config.yaml
encoder_arch: "fnet"
color_jitter: 0.2
bottleneck: "kl"
encoder_parallel_block: false
encoder_patch_size: [4, 4]
encoder_positions: "learned"
decoder_widths: [64, 128, 128]
decoder_block: "basic"
init: "torch_default"
optimizer: "adamw"
batch_size: 256
lr_schedule: "cosine"
warmup_steps: 2060
Rows from block 11 of the encoder, named by matrix and row number. Rows with one number belong to one neuron. Each number is 500 + 25 x the weight over its row's rms, rounded and kept within 0 to 999. All counts start at 0. Numbers have three digits each. After the name is the row's rms in percent of the matrix's.
# fc1: MLP up (encoder.blocks.11.mlp.fc1.weight, 512x128), inputs 0-127
# fc2: MLP down (encoder.blocks.11.mlp.fc2.weight, 128x512, transposed), outputs 0-127
fc1.328 058:495523486490455503472525490491518472507513528512500514514594472504491503448509498485478513522551536493534500497477536474474501518512489506474520499481483475483509532478496546478480488504501504515486466479472478451471489522504499533464486532502519519520545470505491497466486542473498495538510502574485532520517491503517534505452456480526483507542510481471545511481512480510473512516477
fc2.328 034:477527529479497523520474508481506494535500495474528459520526507432470502523531497546538528476497567540536518458535497482517503509483523500533506540490474517478535491533514494447517498543529520471474477465474470488497503489509497504497496501572502480489534520502497520507539524508467445526474505475474518526480492513482508526507506500467520515514496511503516493526473540526477505479477
fc1.329 182:548497500493545488505489493526502530514526470483461519517491515484524475474508494477463516520504483453511530568527453500559466493499492435485475472503513495515523523485502497526500502518511474523493481503531509481537524592525518506522520478449513515524493485498500515504522434499537487474507489512472476497498505487510472498519515518491501503479546516508527502512505535513530550508482
fc2.329 157:504515485490549501509496507503500501499518489462473507498487502458564495485505519488463602519546457477584514506526465504512498495509484489501502484493538468495504523497524488484495507522499496536464437488528505523513513569503500511483538485461508518527509492494492502504504479495503478490500481465438509487467519477502501489511511508501501513510513506512512503499500556494515564503482
fc1.330 057:473509526496512511479493531518485505521490520482478492446471509491475487510518475505457511466492485547499515489499487499456469526525495508456496502520529510542513484517520490499478469511470513487485454478497479466533534471542546468512510482494489480448481483482497467537522474483546506494532520475485495483411471481457494456496508472480516532542534511500537500522494501534531486481490
fc2.330 052:499516506499510470467492514501485486512512507502497527505516517499558488517513502466476587532524464529567500534471524465522509465487482531491509468492516456526498486494518502478525540533517532520537467519503514520501538519504449534486499535464492511493513486486507505502497475512483488478485485572463514503509479507500555528543484540463480510519536493482514523497526478487472490509510
fc1.331 041:489497523506498519514459505491505550480475536535518517500496515517440507511516478490510531495500472488503473521501533450522525482514479491492449471498479505523498524530529528487512495531541556513495447470470477443500518473540556496529469518537476500517503498524517523469515523565496477512508497543475464503515495477521492529503503452521493521486512504502511519513483482466508556478508
fc2.331 030:488498463455487441475480482488542506497501504533524481509533492506517501513515479514502541515483518527511510463473511518539529518478492510533501477537491446522507457521535487503503512535534522468500482464464463504468512523535508469505456530558497512493525488493488482490464499476524453526488513526511501523510488477538487503442517483467525526527535489517498552474497487521492531515457
fc1.332 061:491539503513493498497500516518521460467500490496515483464477503500475496500537506493516518478499476532520469535514546549478497514503486485496441490483516512494480511500512519545495466512529478532464465459500532470516515481494497456477470472515474484518485473549518521545506536500508460501495496502466515471505464513484496538588485459480537530481464529490469484507491551470480498513481
fc2.332 049:513467512493531503458557516496509501475518481496438525524467493462536462493501493525487521527482542531497494509463510480486488478486471508532505498506496514537495498503477466507494466532518510468549475541513526486509459471479486504492481500497526473494459539468502505469462469507496497483521470548504438493529501547512525491492501529545477491474512487515485492507502432518509519510450
fc1.333 054:526520549460459528504480494491482517520545485486513475480499509477495503508539435476507530460544504467507455494525499477493463491497473506493493507496491513545475508502480493494477540542542499468516483467486491500492490497519508499523528505466488535520534506514508531506481461482518466492514486534461538525480471500481497507473540454467476511445499484478480488434527498460496476485530
fc2.333 033:490540553505488521517498466473471522533473501535457486460481512504478522448522502481498502504535545504554501537504501511487505492494464530479515500519509533462497475489540520540518479483508504496539483531480485528526539483480474483495488504491516445469479525525483470511531504497464501458511484520471488495463494521471515539466528507482523530480492458473510467485531535536506460475474
fc1.334 048:542522514461523520448526464513527533485494483520491488482533459489514478528505505488479538497532516473556483497489473498494505507477527480505502502499473489534465518491476474526505538555549501472500517494496504521499489509496469560527466522546542523531499472509452488503502466481495515530516472536485507503528504480528517559538474444481492547500488526490464486498518498507483507490515
fc2.334 037:522513527510512511508491484495532498515509505510514464491508480488491544488532491550478507476515485477538449489484512485505487491516544469514498525465470499507449484478561508483501470494532520509456536509492506515494452506505470471503454517534501479523495529515494533460485527445501491556497484469480478526520524524531451452515448504485503504479480488514482478462533521462508500461521
fc1.335 106:500506501508545503485469489513530499503516483562489505482474485490504462477533484490536534484538457483525503536556516523511480482463498487509533487539515532521495497493482506529492506518500485465495480498506517537487474520526496549558493525509508493501511485476460505507483471509531497489519483481479491492569484484510468480434479459538493511546487487533428510518465519480487497509517
fc2.335 075:475531516490470496483539522476474471523481478502486494478500506481496517502475478506496525481509502542580510501490541516493530508467456482511517484514506523475533509476471496471536516523521480506548470482483505490520547472454484507478473500514511470456501516480507469526473491535503450477497489514437508442505479506477528572459512510486496506483468476499505518540488517531474491496497
fc1.336 089:527535513507497519509485499500511530629503463532466496492482511470495503464523435485472523519497482477507522527515460529484506499504509503477519482532529486512527520476528509528511537520503525518495481480511473536489503525518492538539513491447509526498495493473464512497510439447526507495482496503463498517467493484509519489525516502473477504506527478512495489504485535506472506515531
fc2.336 091:516502511503481512509470486512507498529488490527497473491442517510454527484498479519441529504499554464542487536488436531485513510511559516525488493478491519471488516507507476540500481491526516516500491499435486533489485474444521518465495475439464508512483505497481504506501479455470472519525502452486540506498523469497519484509549472515483514497502494500488445477509495488486515495535
fc1.337 042:524450495510507477478518517475545480484485507501451526540524516512527531463515535526485535535476522534531462495479513507500528508515500533504445471514522529484531529469501475505527470512535513467528479519463502501484482477501478543468527477529493508509527519526527496477492466524469449510526462501460515529484467528509467491480469514482491542484470532481504463518515507510534518480479
fc2.337 026:480474474514482492461472479521454540523460487522482522482525536494511487507506484544522483487510513502499505489496501507526493485499489531521472457497467485465471478504465486482495448450557457488499469521458489474533459525521520503507513518511522496507466463471525488483534539465473494521532541517500490511516531545520485508522544486530496514476474440511476496499486516491473490462466
fc1.338 066:513565517498461474500511497489505526514537501497462474524551530480509527510498481503444491519515503501519488486487476521501462544513505522499472515493489484501518536511486484482540512493474473472501461474481497497515504517492514567499522533438532506529477487487498517498517463454480486539495455523478520506507462491476523492478494514504547520487532519489504466551521508516478552535451
fc2.338 056:490484488505463465495502484524528498505526504491541498487523503481526501532533481499505575514552487491549491504515483505514506513507476477501490495502452472488470517489528475485499475552527522505499493447489492483481525537531516517487474489540497522509532488538515504498517526562484484523520459514426466510500485468522461499512471491455506506451481527481520500484510523465545469504519
fc1.339 094:501530505490494502509492537507483481553507533461489507475496509471458512491523504483440525490504512506541517546473455519493472506485518519463498459492506480456536526476513499471537500515516481554484480464494476420521544502515553521519511480486516511481512496517519478528506517515521487491502509504466518485462476462493501538499527494445513494479531496505497483554487517532539515516509
fc2.339 101:527491537484415477501500490487467499521504514492506499509528514517440512530502469498491492544469546517475499503448499518504478515496545522485501488511431449498487480470524510507525512493505506518545514487474474468510508483503503495475502498552488505509497540500519514496497525488490513506506502558511510512468497501490544509533493531441496497432511484477513489503516442507494448503514
fc1.340 040:509522489477479539507463500486541489519516476476448518508523477530480509534521476531503520463540518468540467514522458495486462464486489479527491499550472487474501500456495549515504502541496539534478503475502480537487488488488516489517472471491512504491522513519488478475464495509500459459467483441485512515482480446525464499539504513511480544512492455527481500457502491503520482496536
fc2.340 029:523493507513506533473505485537498491529470482488508496538456518482499452520496522483499520495488481469554502484468501535443489498515515501453481476501462468495491487522565532518474523506459516505489523484506522514472511503529475500536526463525532517468451515523483504486474530428529495463493516544481470524513477500539526498514520508514479502480470475493474500533527510523544476477523
fc1.341 079:512527509519534466494486488501522490531488449483500535497502471496520467482500462521436481501506503521519520479482476476491478473510475526509486478489547459476517496485483527571476456525469508479486498499495525483484496515560521520514509550504536487500490543532496498505526475457494518487508500532480481489460514502490504479450478460476476479520558467488496467536535491489535496529482
fc2.341 062:496518527488470506495496481503508512519504508533489497497519518461500527512516481492502599502536523485619480520528481503491479523485506496498486502490475505503491517498511503478516532548549515511510437462508491529491529485485501523521497487476492499504531477506513496475504520515488448512511474505424511504506471457499526542498502493504486548491502515493512525484493538467503486496513
fc1.342 109:497538504505482515509513463526503510494492477485492483499545496494549483470512486504490548496527440497555515498484467510525467480524513492525504492484526513528494471497522494479512513531527528539507509487542515473498498491484508567518513543550526543549542491504496488496528482522476479511482502480494491488553475461513497559453484466492517518521451516483477487473498539498469499539499
fc2.342 120:526475478536522495455508523516517524482521511490480503518506512479532534530513499511480490517460487478489511496498488473509530497496468474480484485492467486489499550505481494488495480542491494482484475520461491518509480537522528502493465501427485497521490461503497507494508501488497478503498456486448462526517516506547438483492476530534511530514524518490524482522506410503524580498475
fc1.343 053:525519505498494478509509493504493509479468497497487470499516501505483479448565531474550541475519453473546496528513526548507492521511499498522486483468525515523479480498526467515465526543554484496496512498539481478513520464519503551487503503582520503534526488547528478510526510511506493491461491502442491497518512516500503513445512458502505497507444487518502476493487528489481516500493
fc2.343 055:500474507516530525422525538468506494481511514509502507533461506501515519527503515543506510509478528524529498495489502460497507475495442479499467474512484507510499492489459527523509489530501515476524464536486510536505437491467506492465423500481517448477483505492478487466487463527464458521520483498473472497520507514526496503511512509537489514531503485519499504529526447485478545490461
fc1.344 062:496503491525468512469456507501530465509533446495495499479514510493513482517514478483441520467517496513547516541540475486536496483541484489479507497462517501495500502487477494511473539531530475486482482476487537479513509532492527513545472449483522528513504471485458469477496495475459455501506457469473520504521475456490479513488499480508512559523475468468494469485505525497475552498470
fc2.344 040:489519532504538472513501458508490516479505491464489502516509466499519478499487515507495552542584506477548493511508455480477452536503486509503508499485497453469462504488483475514514502530517535487513476479520488530493505502522514522490537502518484508513510459505528537484497492494517513475530450457421481454477501476508529506524485520453473534481487483527519507487496494503548539506503
fc1.345 046:502513537490495549458503486517527543543490517503487529463512478494518469540507491482480491485516454526493541520524502471487501508474475496503500493481492545532538504465529520501497502555503493532501457511498525495479519567508510547556499453459500519510535531486482481535523451512522491489480460511504497495501481496530493515502522474508535536530524506540528471536492507515538506487525
fc2.345 034:509508485478534533477479493463506514470497463446450525512463527484530441478483491476472530465530482533555504535551487484532466514454492457501508503528480495474498478486508484525494502489480488498504502507474544492524546488497468499473479463503496515495504515465516503516502471468528496486516471546500480476549524493484521543468501478480526491442466475515504482491511503499515485466492
fc1.346 221:516485506487564496493466521503525473493536509496507486551514525470483507499583475486505506461511518479506482510533502499479524540476506531478506498486519465467488513522484505523476508502525435533438497477495516471471511481549461464464487472482526486486519508534501523472487519493559475445500494497482515514508502507509496493551522514480520497515528508496486494519462528463535487479503
fc2.346 221:490508552523495529446520487501512498495474479546496514494477485458481476486488474503493513474529517535559475496478533498455473485475472515513507519516528538529521450516490531529488491530477538476522469533495516507486481446485532530528494514492487468465522522472485497489482477459525473522500472540458476519509456526498533510481491483526474544487475507517473496491530468503474475483532
fc1.347 105:502581514483485537482511496486505466529499481486490504492545510485521473504538528512481543495512499509513525490526483486511452473494509531515487465497562516503500502490504504485502551557519484489502494476545506515516560528529538541516521497548520537508530489468498503525516461512479481508516480511492528483547488469471512553471496528472502501485480485505490502510495524523491515568482
fc2.347 107:538505447474489504470517534477464483521508507464476530477459538502501499502475505497532459519458506498488533509479509511514529521489509496477507440506484510471510518426456514488550481499482459537517480492462480483548495533481501484479496489498480481487476464524527482531487501519491513435473495470475483434479502503495488511482510506517501470492498460505508531560489481513486500501494
fc1.348 222:520493534514459539489501485532549505496487531514493542509500485499455459419499516505510515485515497520491503448512512490500420494501474459468500487482536531492448504512471542502497486513496508543471480508565539435502544495477498507506466472573509483529529491506516516508524499508506513499486476493499491508507490504506484496539470485484501513486538503522490510504502505488516514509502
fc2.348 193:451494490491549479500525500483467495490520489473491477493466515449556501540515506482493534511517535549557500526496493503492543469500515501533499525499480460518515485520519460469499540518480500450535487461507518532480453489505508491490554502444508498470484531474478477495488524503490462514506509498488488488489476461468538524468519526564514540524494491487520496504500515508482476506482
fc1.349 139:533514562492487515481455507505505465510488531494515480514532501484462520464580502497489537469512491498546485529514477560480478521520527521496500510479515516481485471507509519530485522521510530512472495501508517484502486444474492504512493489512529504456550524504516525490528487483519478515511472499477554507496490502500524545567502472496528526498477535485461459499489527506459486529522
fc2.349 126:485504522519482521458504487509502499493497502529522499506471482452403477496492498516500490480522553512526486474485520490452501477492508532509494532515533504509491477520505498517480476528520529489494487494491500508476485406485505515500518510542496487466508528467490510474487484437505450523523506512430539511488472523473497484508476472512465543497489495511484507499536471478487465487521
fc1.350 099:506536520484514477465491475521522532462492504493486489502529462476457489466543502512490533476512514493531479536539482485513460497496480476461496524486550487516463518534545507497475523546518532483473461477562513465476567514493506533534514491526522497482522518513484524484525466508526494520536463508474537515478471470494515541490468479470522514518490521498514497481497530471512528500499
fc2.350 072:492505499535510506472488462530512487455516500488518499534464448506501508521489520512497487467488500514470446467523513481474490498486489489508506551499499474528491484555501498505433475515506555468484503511507509496479483467506500477478471482503490500474495515474498545454496512444515510519509494493534540581483527541487504488520459515527500516514488524489480481429524477477501477473488
fc1.351 215:522555546480482488506473509504495481483478529508510494493521498497497495481550476471500563466546471490540478543526496544491475506513507471493489505484492507502484452507510520530502502505527529519474488457485537490514509481499519482538480489511548513492573488519523508509551504516540497518500467477493505516493477486529495543532450464477542509512492533471476441511477523488506495504527
fc2.351 218:506474496525516485468517474530516547478515497514467523541532475448486502513494506501481492524506507477500483491463482465482494476497477504517492510517502462542495496516500490498458458531528526496498488528516504486487467501530509515508537523461495519522468476494492518474498482446521467507514459501437454558488480530511484461508498546543481508496532512526524523483533443500522557482481
fc1.352 067:476557517476455485483529507486512490526527473479465497490541498473536507513532494524486528470517485517547511516524478464528429479490503499523518515513530488507479529531497466495505559545542519505494485452525474451503541543499509527526520472529520507530502481476479486521493469492504499486508516472497528516531478503481480512441484546462503535494513494483499481493473523478479495513482
fc2.352 063:518486461501475492487545491509501505496483511473488542485488512539510498491460490510493451571434514511468489499439514482528520538474493477486502473521480503490506504447462543507489470499522479519534515513460502474527515486484488482480436519481453479509488490531547489501514496495478508479515497535484469504531522500527487515459531523521493486480496469516507506508526447514521550493496
fc1.353 049:483527475516529497502519518526521482516512476529515505496521501434460519483580467520473498478521468483525500480518509456490487469508508520522517476481541544493502489549464502459469476536518485483471439479501474475533507509479528510472531495505510466472524515506477503472480497517535484492503496500468485463519511474523481461444496511524520537493500521484459487488489527464472497510527
fc2.353 054:543493544515512500469513520503515500483492511499498499510496507533485479469503543476527537525507493501528475503484528520522545505467502525492480508493509528502447511454492482523505537511530496518498492522492508531494488437494444563530463501493469471492523487491512505490520442510480471496483485529484522452532475497482500576524496471518488504549458464502488531519500473471483536525499
fc1.354 115:503503533490489520488521528490505490543487494510466489492573518474475470516527546501470586503520521510534508489516511510507484505515490520500519496538546513515501542512535492494512570533535470513494477515573501492519536509535492551535539515516521537490516488494511479529497483500486483498516479511481498504524489466490476522463540518487490533495488497533502496514485544498505499529466
fc2.354 093:507508464491506503480509544485468483501517508471500501480447515492455496518494513491517452508427484480508510484491518493507493509484524503484502478495471484465503480428480522484556447501485481507507475495453501507538438493473499494494487503546483470476495494504496476501510485511478507488487464466457514380490481500504491500502472507507508484477500451493490510525503478494506492504493
fc1.355 096:498522534500484511460497513525508463485514480474469496512536474470481471472524461520471512459540497526510487508547455463511449500518472467450502494479528480486495519498516483503485510537542515508495483476501525486498561543513542555506502477521534525503524508487487519504538467466522498534504466506455510502494485466511470507463475471452524517467529504476510506487518527486503541496486
fc2.355 055:526459521503517483512491456544518540485451484543502502520461486519556535532494477506505460486489469509489457520507487519509527497498505504536468545511457550522483474541499499539455477462508518488501521528455497513481490498510472487512466511467488499495484511539479542446496491468507487500496495506539493530532517518519509508462493486517510485535493511500496489460518456459490499457522
fc1.356 045:472475453459564508518520534513483475472523497487500490466500464521511467525511521490471553491522524521548495537477476521509458490477499452510540475542539495523518467473492506537488532500482490515461479483490500531495456534463517489537526490524525508507493461488522509480474491469510472498508462485508518506482496467464493464471483468485473512484510491497507490499474539472535543484523
fc2.356 033:530526492453491513460493484527494477488489478511481502496485491494477482500524541510477551548508466456552469486555488504528527517494546515514517520525500522514464499453455490483526471500518500499479491542529511523510442484501497514514462485493472504482485505539493471516488468518487460461527494454486492479464496507521495544552534496480538513473520518501482505523524498486526512464464
fc1.357 074:483526523477512498511498510477510471542509503468486514493495494447474505527547506551456549478538501489571538500527490526488499506503533499494524512498521529484529538516530496535530528496522459509507490487544471550538548522494524519524508470535518526498513513479488469515515481459496481508508514480486532523481509516492532512485521504449485509493507481556513470512493563511496504511477
fc2.357 057:532506521490523509466524549485505491514490506502488531475377530508439477469490507488469487490446491485504527500475500522505504481484530532481516482499492532513495496452499525539513503527511481515511476511519519507520505466456487498493532469520469478460491531475528504500524464467486495478513487478491520482473499489493533554510520523509464526461517470516488524524518485508490476516491
fc1.358 070:491487524493466494487498527481504491544522505505494532503502532504531529529525496513460541503504501549548484468490481498553492485525446519467520472491484442518481502513493498500543531527533506518506459483524483450483523523515507525520513519520501518507541519526500463509517476461502509543526488519478530505506466456486500530460526531471498542531524535510497468525504538509506537541482
fc2.358 042:538531522451507457484476475500500516541519493501480481525534508479498481516532465516483509552484513456505519495488477497479480505488554519478509470490461473491484481457508529486518478510541474528495496479502451502521518537513471518550525519516471526540476489521538511482492507465503467466484491495451492514469462491488506482532514521446504473442498499492508495501478536525542507460509
fc1.359 041:518461509514504520487544515508498519521510513458530531523527481461470505468494532480460541470512531487520527481537527532519489486470498517465535528454506528467536536491492500506508509519536513483501483509532472479538461488489487463482502498459499469526485512544501508462517492512486486463457465530458497496494467486492510538479529469473537480499542526469466492481540527473500529505492
fc2.359 027:516528507461538486486528510542465481455452525492521503506473500524499496506489519522495521521490531539528471523503487486530497531461537467508471553525510459468460469532514491488473467483521497526543466493550491502459493491515529510477491489569521456471502541481528512517504487494509528483483517479479531500491487536515468493503500507524510494507506501488517524489463469469484451467469
fc1.360 053:483478491515465489537523493509491495505510517456530484487522487481507448507523471498427527481498503466527492519489500517508471518485489474482473490520533442480526498516532488473512518506467497472509514458543528448484514542483499539541524489472517511480498546488516477505490520470517495523479493508465520495453514447465488500501519488462515543475545515466510512490535555483484485485522
fc2.360 038:533535498511509507491533483498480500511513474520500532482441521505505486505540491530454530506457495497504478495509501480468473532484486514451515515510489450516502499512510479504507486522485492480509449494546511546518520519489522518477491462487474514486508558488511530523529460492465506507520455539474493514495491494469533524578480511462506545448512528487482488519522454489485527534506
fc1.361 057:533514468485491486523503476517521482516484533475499509537520501468517488462546509518450509472537490485506485515521452469513470517532496446488477507500523461469488527522509479494496489504535484521503491465503505467546518530516541479495529497429521520543481490480518490465509488512535481515490494484453527491480472482485524497479533528521499519447566492523534493513526509522516546486498
fc2.361 053:512484491488500510471512514517499492505503502472476486506520480475522502477514547489493569451521510495591518495477452482529523504548497524499473491510520486513485516517484522489487492549518499509479475500510491517524509489493515481459502474481509475493499502492488507501533522511481429480497478471425535513455522475484494550506521517490474545530514489505544494473491528513505553488469
fc1.362 063:527506518462550514456485541473521498521534514480499485456479527489460471507505478512460510486520475511537520514518470547473512508521531520504487483510489551471509517477502478544500493498501494484493495490489531534515482538498468539508490443546486509526502531472473485533499460464523465511480492448503522467487511477510500495505491509509512508447489466536445480508499546466468480499518
fc2.362 051:502506523473493489482488501478483512515461478541494517498432491521471501521502452497515515514500480508509505506530534533464525489429524485518500515535468555508520470473459492557538513498515506466540514495465506531490478472447483534517491495513493435452481483491512493495478479505486508513515509506480513468525503501499534545491502492502503483496460485532479508514516496498473426482517
fc1.363 369:473545503481486487516474501497474486532427447541524480478490472472520510483488498483501561502515490544562479504520523510467462473506509485509502516500483517527517495523526499470509507505470533453501455476518522493508489513497559505514492501538509499483521479496467475503524520504496511589488501473506487489457495513489515501490466442487537511470501503479494479504482530525478487504529
fc2.363 360:538477502514520500480544505503501513486481523499485508504502496562473506483440534510504450538462515489433491493428519487520558512491497517522490499514480503510481492487502507504496479488491507522521532528491496518501487473489401492498490524495429494509471506508530506496498431494492493491506494517525486502506514511498482500510519507519451481512496490533515537501518432509504519503488
fc1.364 087:478518477457495513499508478505510482525515492501487498490538499452505495496532498500457560494571470496561531484516489483464459496534484510473500482519543501488486501492502462477516501520551491489527485456477480476506533533454534565527509501540524520502524493489476470516498470499473493498516501475460505500490487485478515506412495495484497509496489479534473501476510544509488507499513
fc2.364 057:544488476493480515482503543501476494500515510459494512486479522513484512481512513526526482491422517468498497507477481503514556494511520480491492471483472494451507515475506500504560478549495456534510497518479516508539493504488490497478455477437503485498499480525511506508507498520461457471493475478474508442509529479519493515498505526532488504538491459490533493554500464514485562525469
fc1.365 132:484486462476542515478530513503488513506511508497490515488498501490527484450522544491522519506507496504512535495527490511534496465534473458485515456508557543507496527485496497481523491502499480510490468497541547504552490553499493514524531516505501495505504453472476486535488506511528485467505492446475473475495500495475447512449501493543506500537549468526520544539490533505496542496461
fc2.365 133:485487466490531483506505492511488515496495507441504491510516509469535525567524542513491563541524497491571501485511424487522509522509507488510483514495450450494471498502504450470494468509530496503480478490519483484486471540478517474464493493542510532548506521520500506498510525506484470524504488487454502505480519482514471499539489507495538509462491515473500493499512506490535555495476
fc1.366 147:493490532486516519496517511495494514477499442495480430510533516469515504515545534501475530490516484532528474515505500494504464473482530555544509533509526511520515486511520480473490550513510513480491485488573557477479477452516519519539532522476541526499505519475472484482495504483498460527498489511484514507520464487479518538464486489489523540486456507508516523521500534528461504523487
fc2.366 138:546481509520500492444493494530534501499475531523526508495509473494458506471501486523524498511492511478504493481506538499508540524495504472476467515490469532505466499518513558524490447537497502517455461525478489532526525489513488490528442506532452452495529475553519538494516504477520481504512435509444498524501498537518461488501477469507487498535503501501502513475507458471521519486502
fc1.367 061:499489532479502512458522497495546510503529509508471505533507463464459499469539524493459516497524518497511513514534494467499452504515474443513504531472490484515470508509519519486485517533567529496479470487516534452512552500513534551542527501538487537495514510517496542497494487519495450516529491491450508496492488463484497527486480474454507516478501504511483477508529550479514534493505
fc2.367 030:513541464513527477510475546501476504493528489470509495473460495474507547507490455492470524484488479484479492491530491517503500541456499493505487485527519508465543477489500477480547505515474487514522472520485480504467505513486462467498445523505498469441502532488527531471533493488533510498460513488518549533508462487539467528497476530493475486535505454464509502528491503529445509478470
fc1.368 100:508555514512555531509478525516506471532523439506503483496485496460461515475521479495478507466506471469524505493534496533447498500506501518464534501519554508489535523502523491504496516524492467547479474475521494551517520489498500530536525478475497494486540506473501478513495442474533523510512501480486524501475470504481528483552499461446501514512494509537468520489470535472494472496514
fc2.368 125:524532543499523516490489517492503486507536465505468506490449513484526483484501508471462543479508458499564499515510514489526490486494471518474499495492542484499511525492515519514510575551468499509505466495548516544512538482502440519510503489449499494487520530450514497511503435490494484481498489542480531472485513491486543530522505533459481519532506478486500488505493489494481478539491
fc1.369 069:506494552458481517489502491509505497503487503527511507518552501488480528477530460501489560477512518541520462507490533473513464478521482488457504503454521536499486502505485516529483501534500516487515439493497498467510556521519513498543492492548522480465546521538524511505518494516501468517506445486446515543520483518489522541476471481462531521472524511502528496468502532512521512512508
fc2.369 043:468511501499493501472505489489516515533489463491473517497490471489492473528488490502479498495557531553514522527506511530509517492490511525521488519543484537524489490522482507488513529510521530521562529504440474461506516423487510525476518534519474506468500495456489470487490502475501458505521533538456527517547454516469516543457496495497488503509480453486485510501500527514461480474478
fc1.370 063:513479507463478480478471544505476464508504540498527519463501538490445527446549534494488503473510505497545515461500509539510491500518509554483498472486528514477461494497481491480523478519510452480476472492473522501520470457508542503485514537498494485503515457526490464487512501515517453500513488489480528466473499468502521490518492489536464519552500453478539533520510497471489484519464
fc2.370 054:479516487523524509511519536497500504504504516476508477489452514467459473514513525547486545455525530518582510474547496464496494502495492469508494495467519519476487516502469503520513504527527467495501448490522499484484536502468487502450460441539526487496517551456507478526509522495487493516513496483465541455485498482496506540485490477512506513435497492485482483513476503483479525516483
fc1.371 098:498529506485504482485470507500471486510502517485506502527480478465495531487501496471455552501514481495559487516513486497457433506496514503466485521507512486497512486514483492520496481506489513500473443429472548468512466482514566486486494499455501510500506493487514483498550502472510516528507480497498556508460505518500548521531478510454542497518540517502477446544502535495497487491521
fc2.371 095:546499529514488506465498500517503517510499497493417497509515505488439442498507499479443518500501502486516494521460493527525507508500485519498480488500513497515478522485526493509495514562533507565496481503513500478524557493517471531532523481493482523501496515495519528499532449482491461502516468530427531501491489482471485523516531494454478523468489514488518511505510465506511555533500
fc1.372 059:498533545476463485508463494486506490527532511483520477516561496462530520521535521513495508496534521531550485486482518528541508495508493482471469523458526504503497462514525527484495541550478518499483493512506527468528516511498482528571487475526513491498523507533495491522513516521507468537519483510469518516483484475528503548527469515468517539519509526464553522487507515491460517549499
fc2.372 037:475483504496507490449528475500481510479511492508493490510482461452484488497508489513534493519540501500543492509483485457475472467502481488478492530525535476471475522531483497485459520550552547492486494469526499497455526497480538487507515526539484505524484463471480527467470507527473462502517478474417492519524466490468526512522475468484532477479525484521454489510499470504505503474525
fc1.373 062:501521515495451531495540479471514473496532478505467507512514497505506468462523511473469545476527486524539487501516483501481446503541490533514520475502529488526465501517501493478529529516567533502512446477548512499500530488510513527519514488538525521515521468479488505507486460499486496532488501481485538508559450490513520550484479516451528508500493515534507497475475550484465521506499
fc2.373 040:518510452507508505457519523519498476505526474473500490471473502447495496545510506524469514495483496510508557528475539498511518507496477486460514485507496512486518496504488530519502467531497456550511451515501487470559531562512518472547517481493465476483492507521497504486539504509541461438500464502426493497482496482474486491475502507534496495506501480512535518527470501504508549491487
fc1.374 056:515524544492494533475518515492528502503488504501465508461520473450451468520535484489509536500512499480537521477496501479481450479495502558441527522495516527517468516518485532526496533506502524481475472468486507494536527480473541542520547503566529493490522507486469487496506478459498457494522504527487502523475494465459534550507515503512474509487519476521503513496527501526499521519540
fc2.374 039:517517536451472514472501485538489474524477473484481471510479470486503505511521494520494568457501514494548465502535483509478511486513520534518493498478503511489517488515484530531504476518536521513536473476507498468495543498515473492558484493496523504459509474523459499513525507498494426520516501455475522520478459506497541563513520490479491502476519515506514524498523541479461458517537
fc1.375 083:501538557491524515473507505497531482516519521497483486520537463477471468477550500533485533507525481485512482471551483485473472497504503487482516514475560490510478507537491492494495498518512501468496465457554535491518517507511519553516513520553547530469529492466481514475505453502499502520529450503477516495498483489494513543508460471508528552503514529516506508484529532491508531501461
fc2.375 033:545477472480541519503504534540491496512530481522499468481424491501486500533534473475497491457507466504573509495501541531514496527473512497483489500507501498493496495528532525536462517515481489531480458536492521486481497523469484498531502468499517444477486520485514515491504500447505461497507471466450486529472498501525453538501475485542495498539489485497474478488467497468485516480521
fc1.376 046:479520509466506521519464499514480525458529446474459469485530481526511524523479471465508512476518445477498496482478527503523479486526445491483525481465515474532518501488468459547508525522491517522493479493545501485472544470495490533484478506528508510500495527493506490498498502545479473470505498490475509468508474477535480511494446517454502501517517492445518484458525537482463507547517
fc2.376 032:488482537494534510500526515518508542496478485510508528518522512458521498516494486486518487447540516560532471458526555478521493516452459529526509532468497484499521509474485490431486492516483470520527486479540453491534495497537499472511459504475466499515482479517515475530499529507479503471492479529495501519474476521535488471461494513478514534462519494513526503516500464510521546511472
fc1.377 241:513536526499526519487491516512505518494486487495476491477548505467430443465512478468487516465527472512534496510507500566509509524488507497495473508484552555523482482504520512475494500524525493534472487469497511421509530474508499514548524494529515521505548481503536502521531488506517481510498485506472524498517454480491460522489470444485540528506471518497501513510499522510519529518512
fc2.377 381:505462524510477495458517508476499504482553508496499508551498500482561516531533504507481538497492499519515480500497475455497458458510475494490500485493496461500516511525465495507499525550501524453515483506527523502488461504510527503464469501450520503497499509464465504470496494520480492528505470521499499520495519533524533497511480592505502542509552503493508431512517464480498511527459
fc1.378 217:488559502485499497490505482495487467562471477508513480432490497493528482528520509503504539505524496542530513508525493496494485498520506465488513469496465531501510515491526478466526487502503527473536476454484479525513497536468537530534478486558503511472503470477487476520520493504434499545502493453479498491472496488485512545430494474473521511483473480498492481471502529514453502520501
fc2.378 249:562486480491521489467519516500502507507512521495476508504503517507470516481498530505543479530461481463485518496464492526528571515505526517517489476523495499491463519462493512501507499524541482520497497517510490540524494489489403507517512517499462505519477457507528500513505430504491463466513464474457515483510521483499469494515519512534460483547509472533509530519509458489498524508472
fc1.379 052:476487480461526527511453508523537465470510498472513520450523512514517483456506445455486516458542473489540503471513529527497488501481465449518537523503536486495496503492524471496469514498516497499493476501530463461510509494546512506517478485552498469495522471494513495525485493551542496504508493520438501499530502452512482512514500463518484519535502520488503480446498530462497478495496
fc2.379 033:483489495536542482432520515508534479513504471538488479518472498518547550540503551522483548510477470524510483460473495496490519477465486509486511500488498536534527475502478541462512522521468518505466467524534513495494486489517477537484468523476528467478516484519527474479476462524491490513488497524517497510499487502527525509479474526493485531506523520481475502545512480526510565491448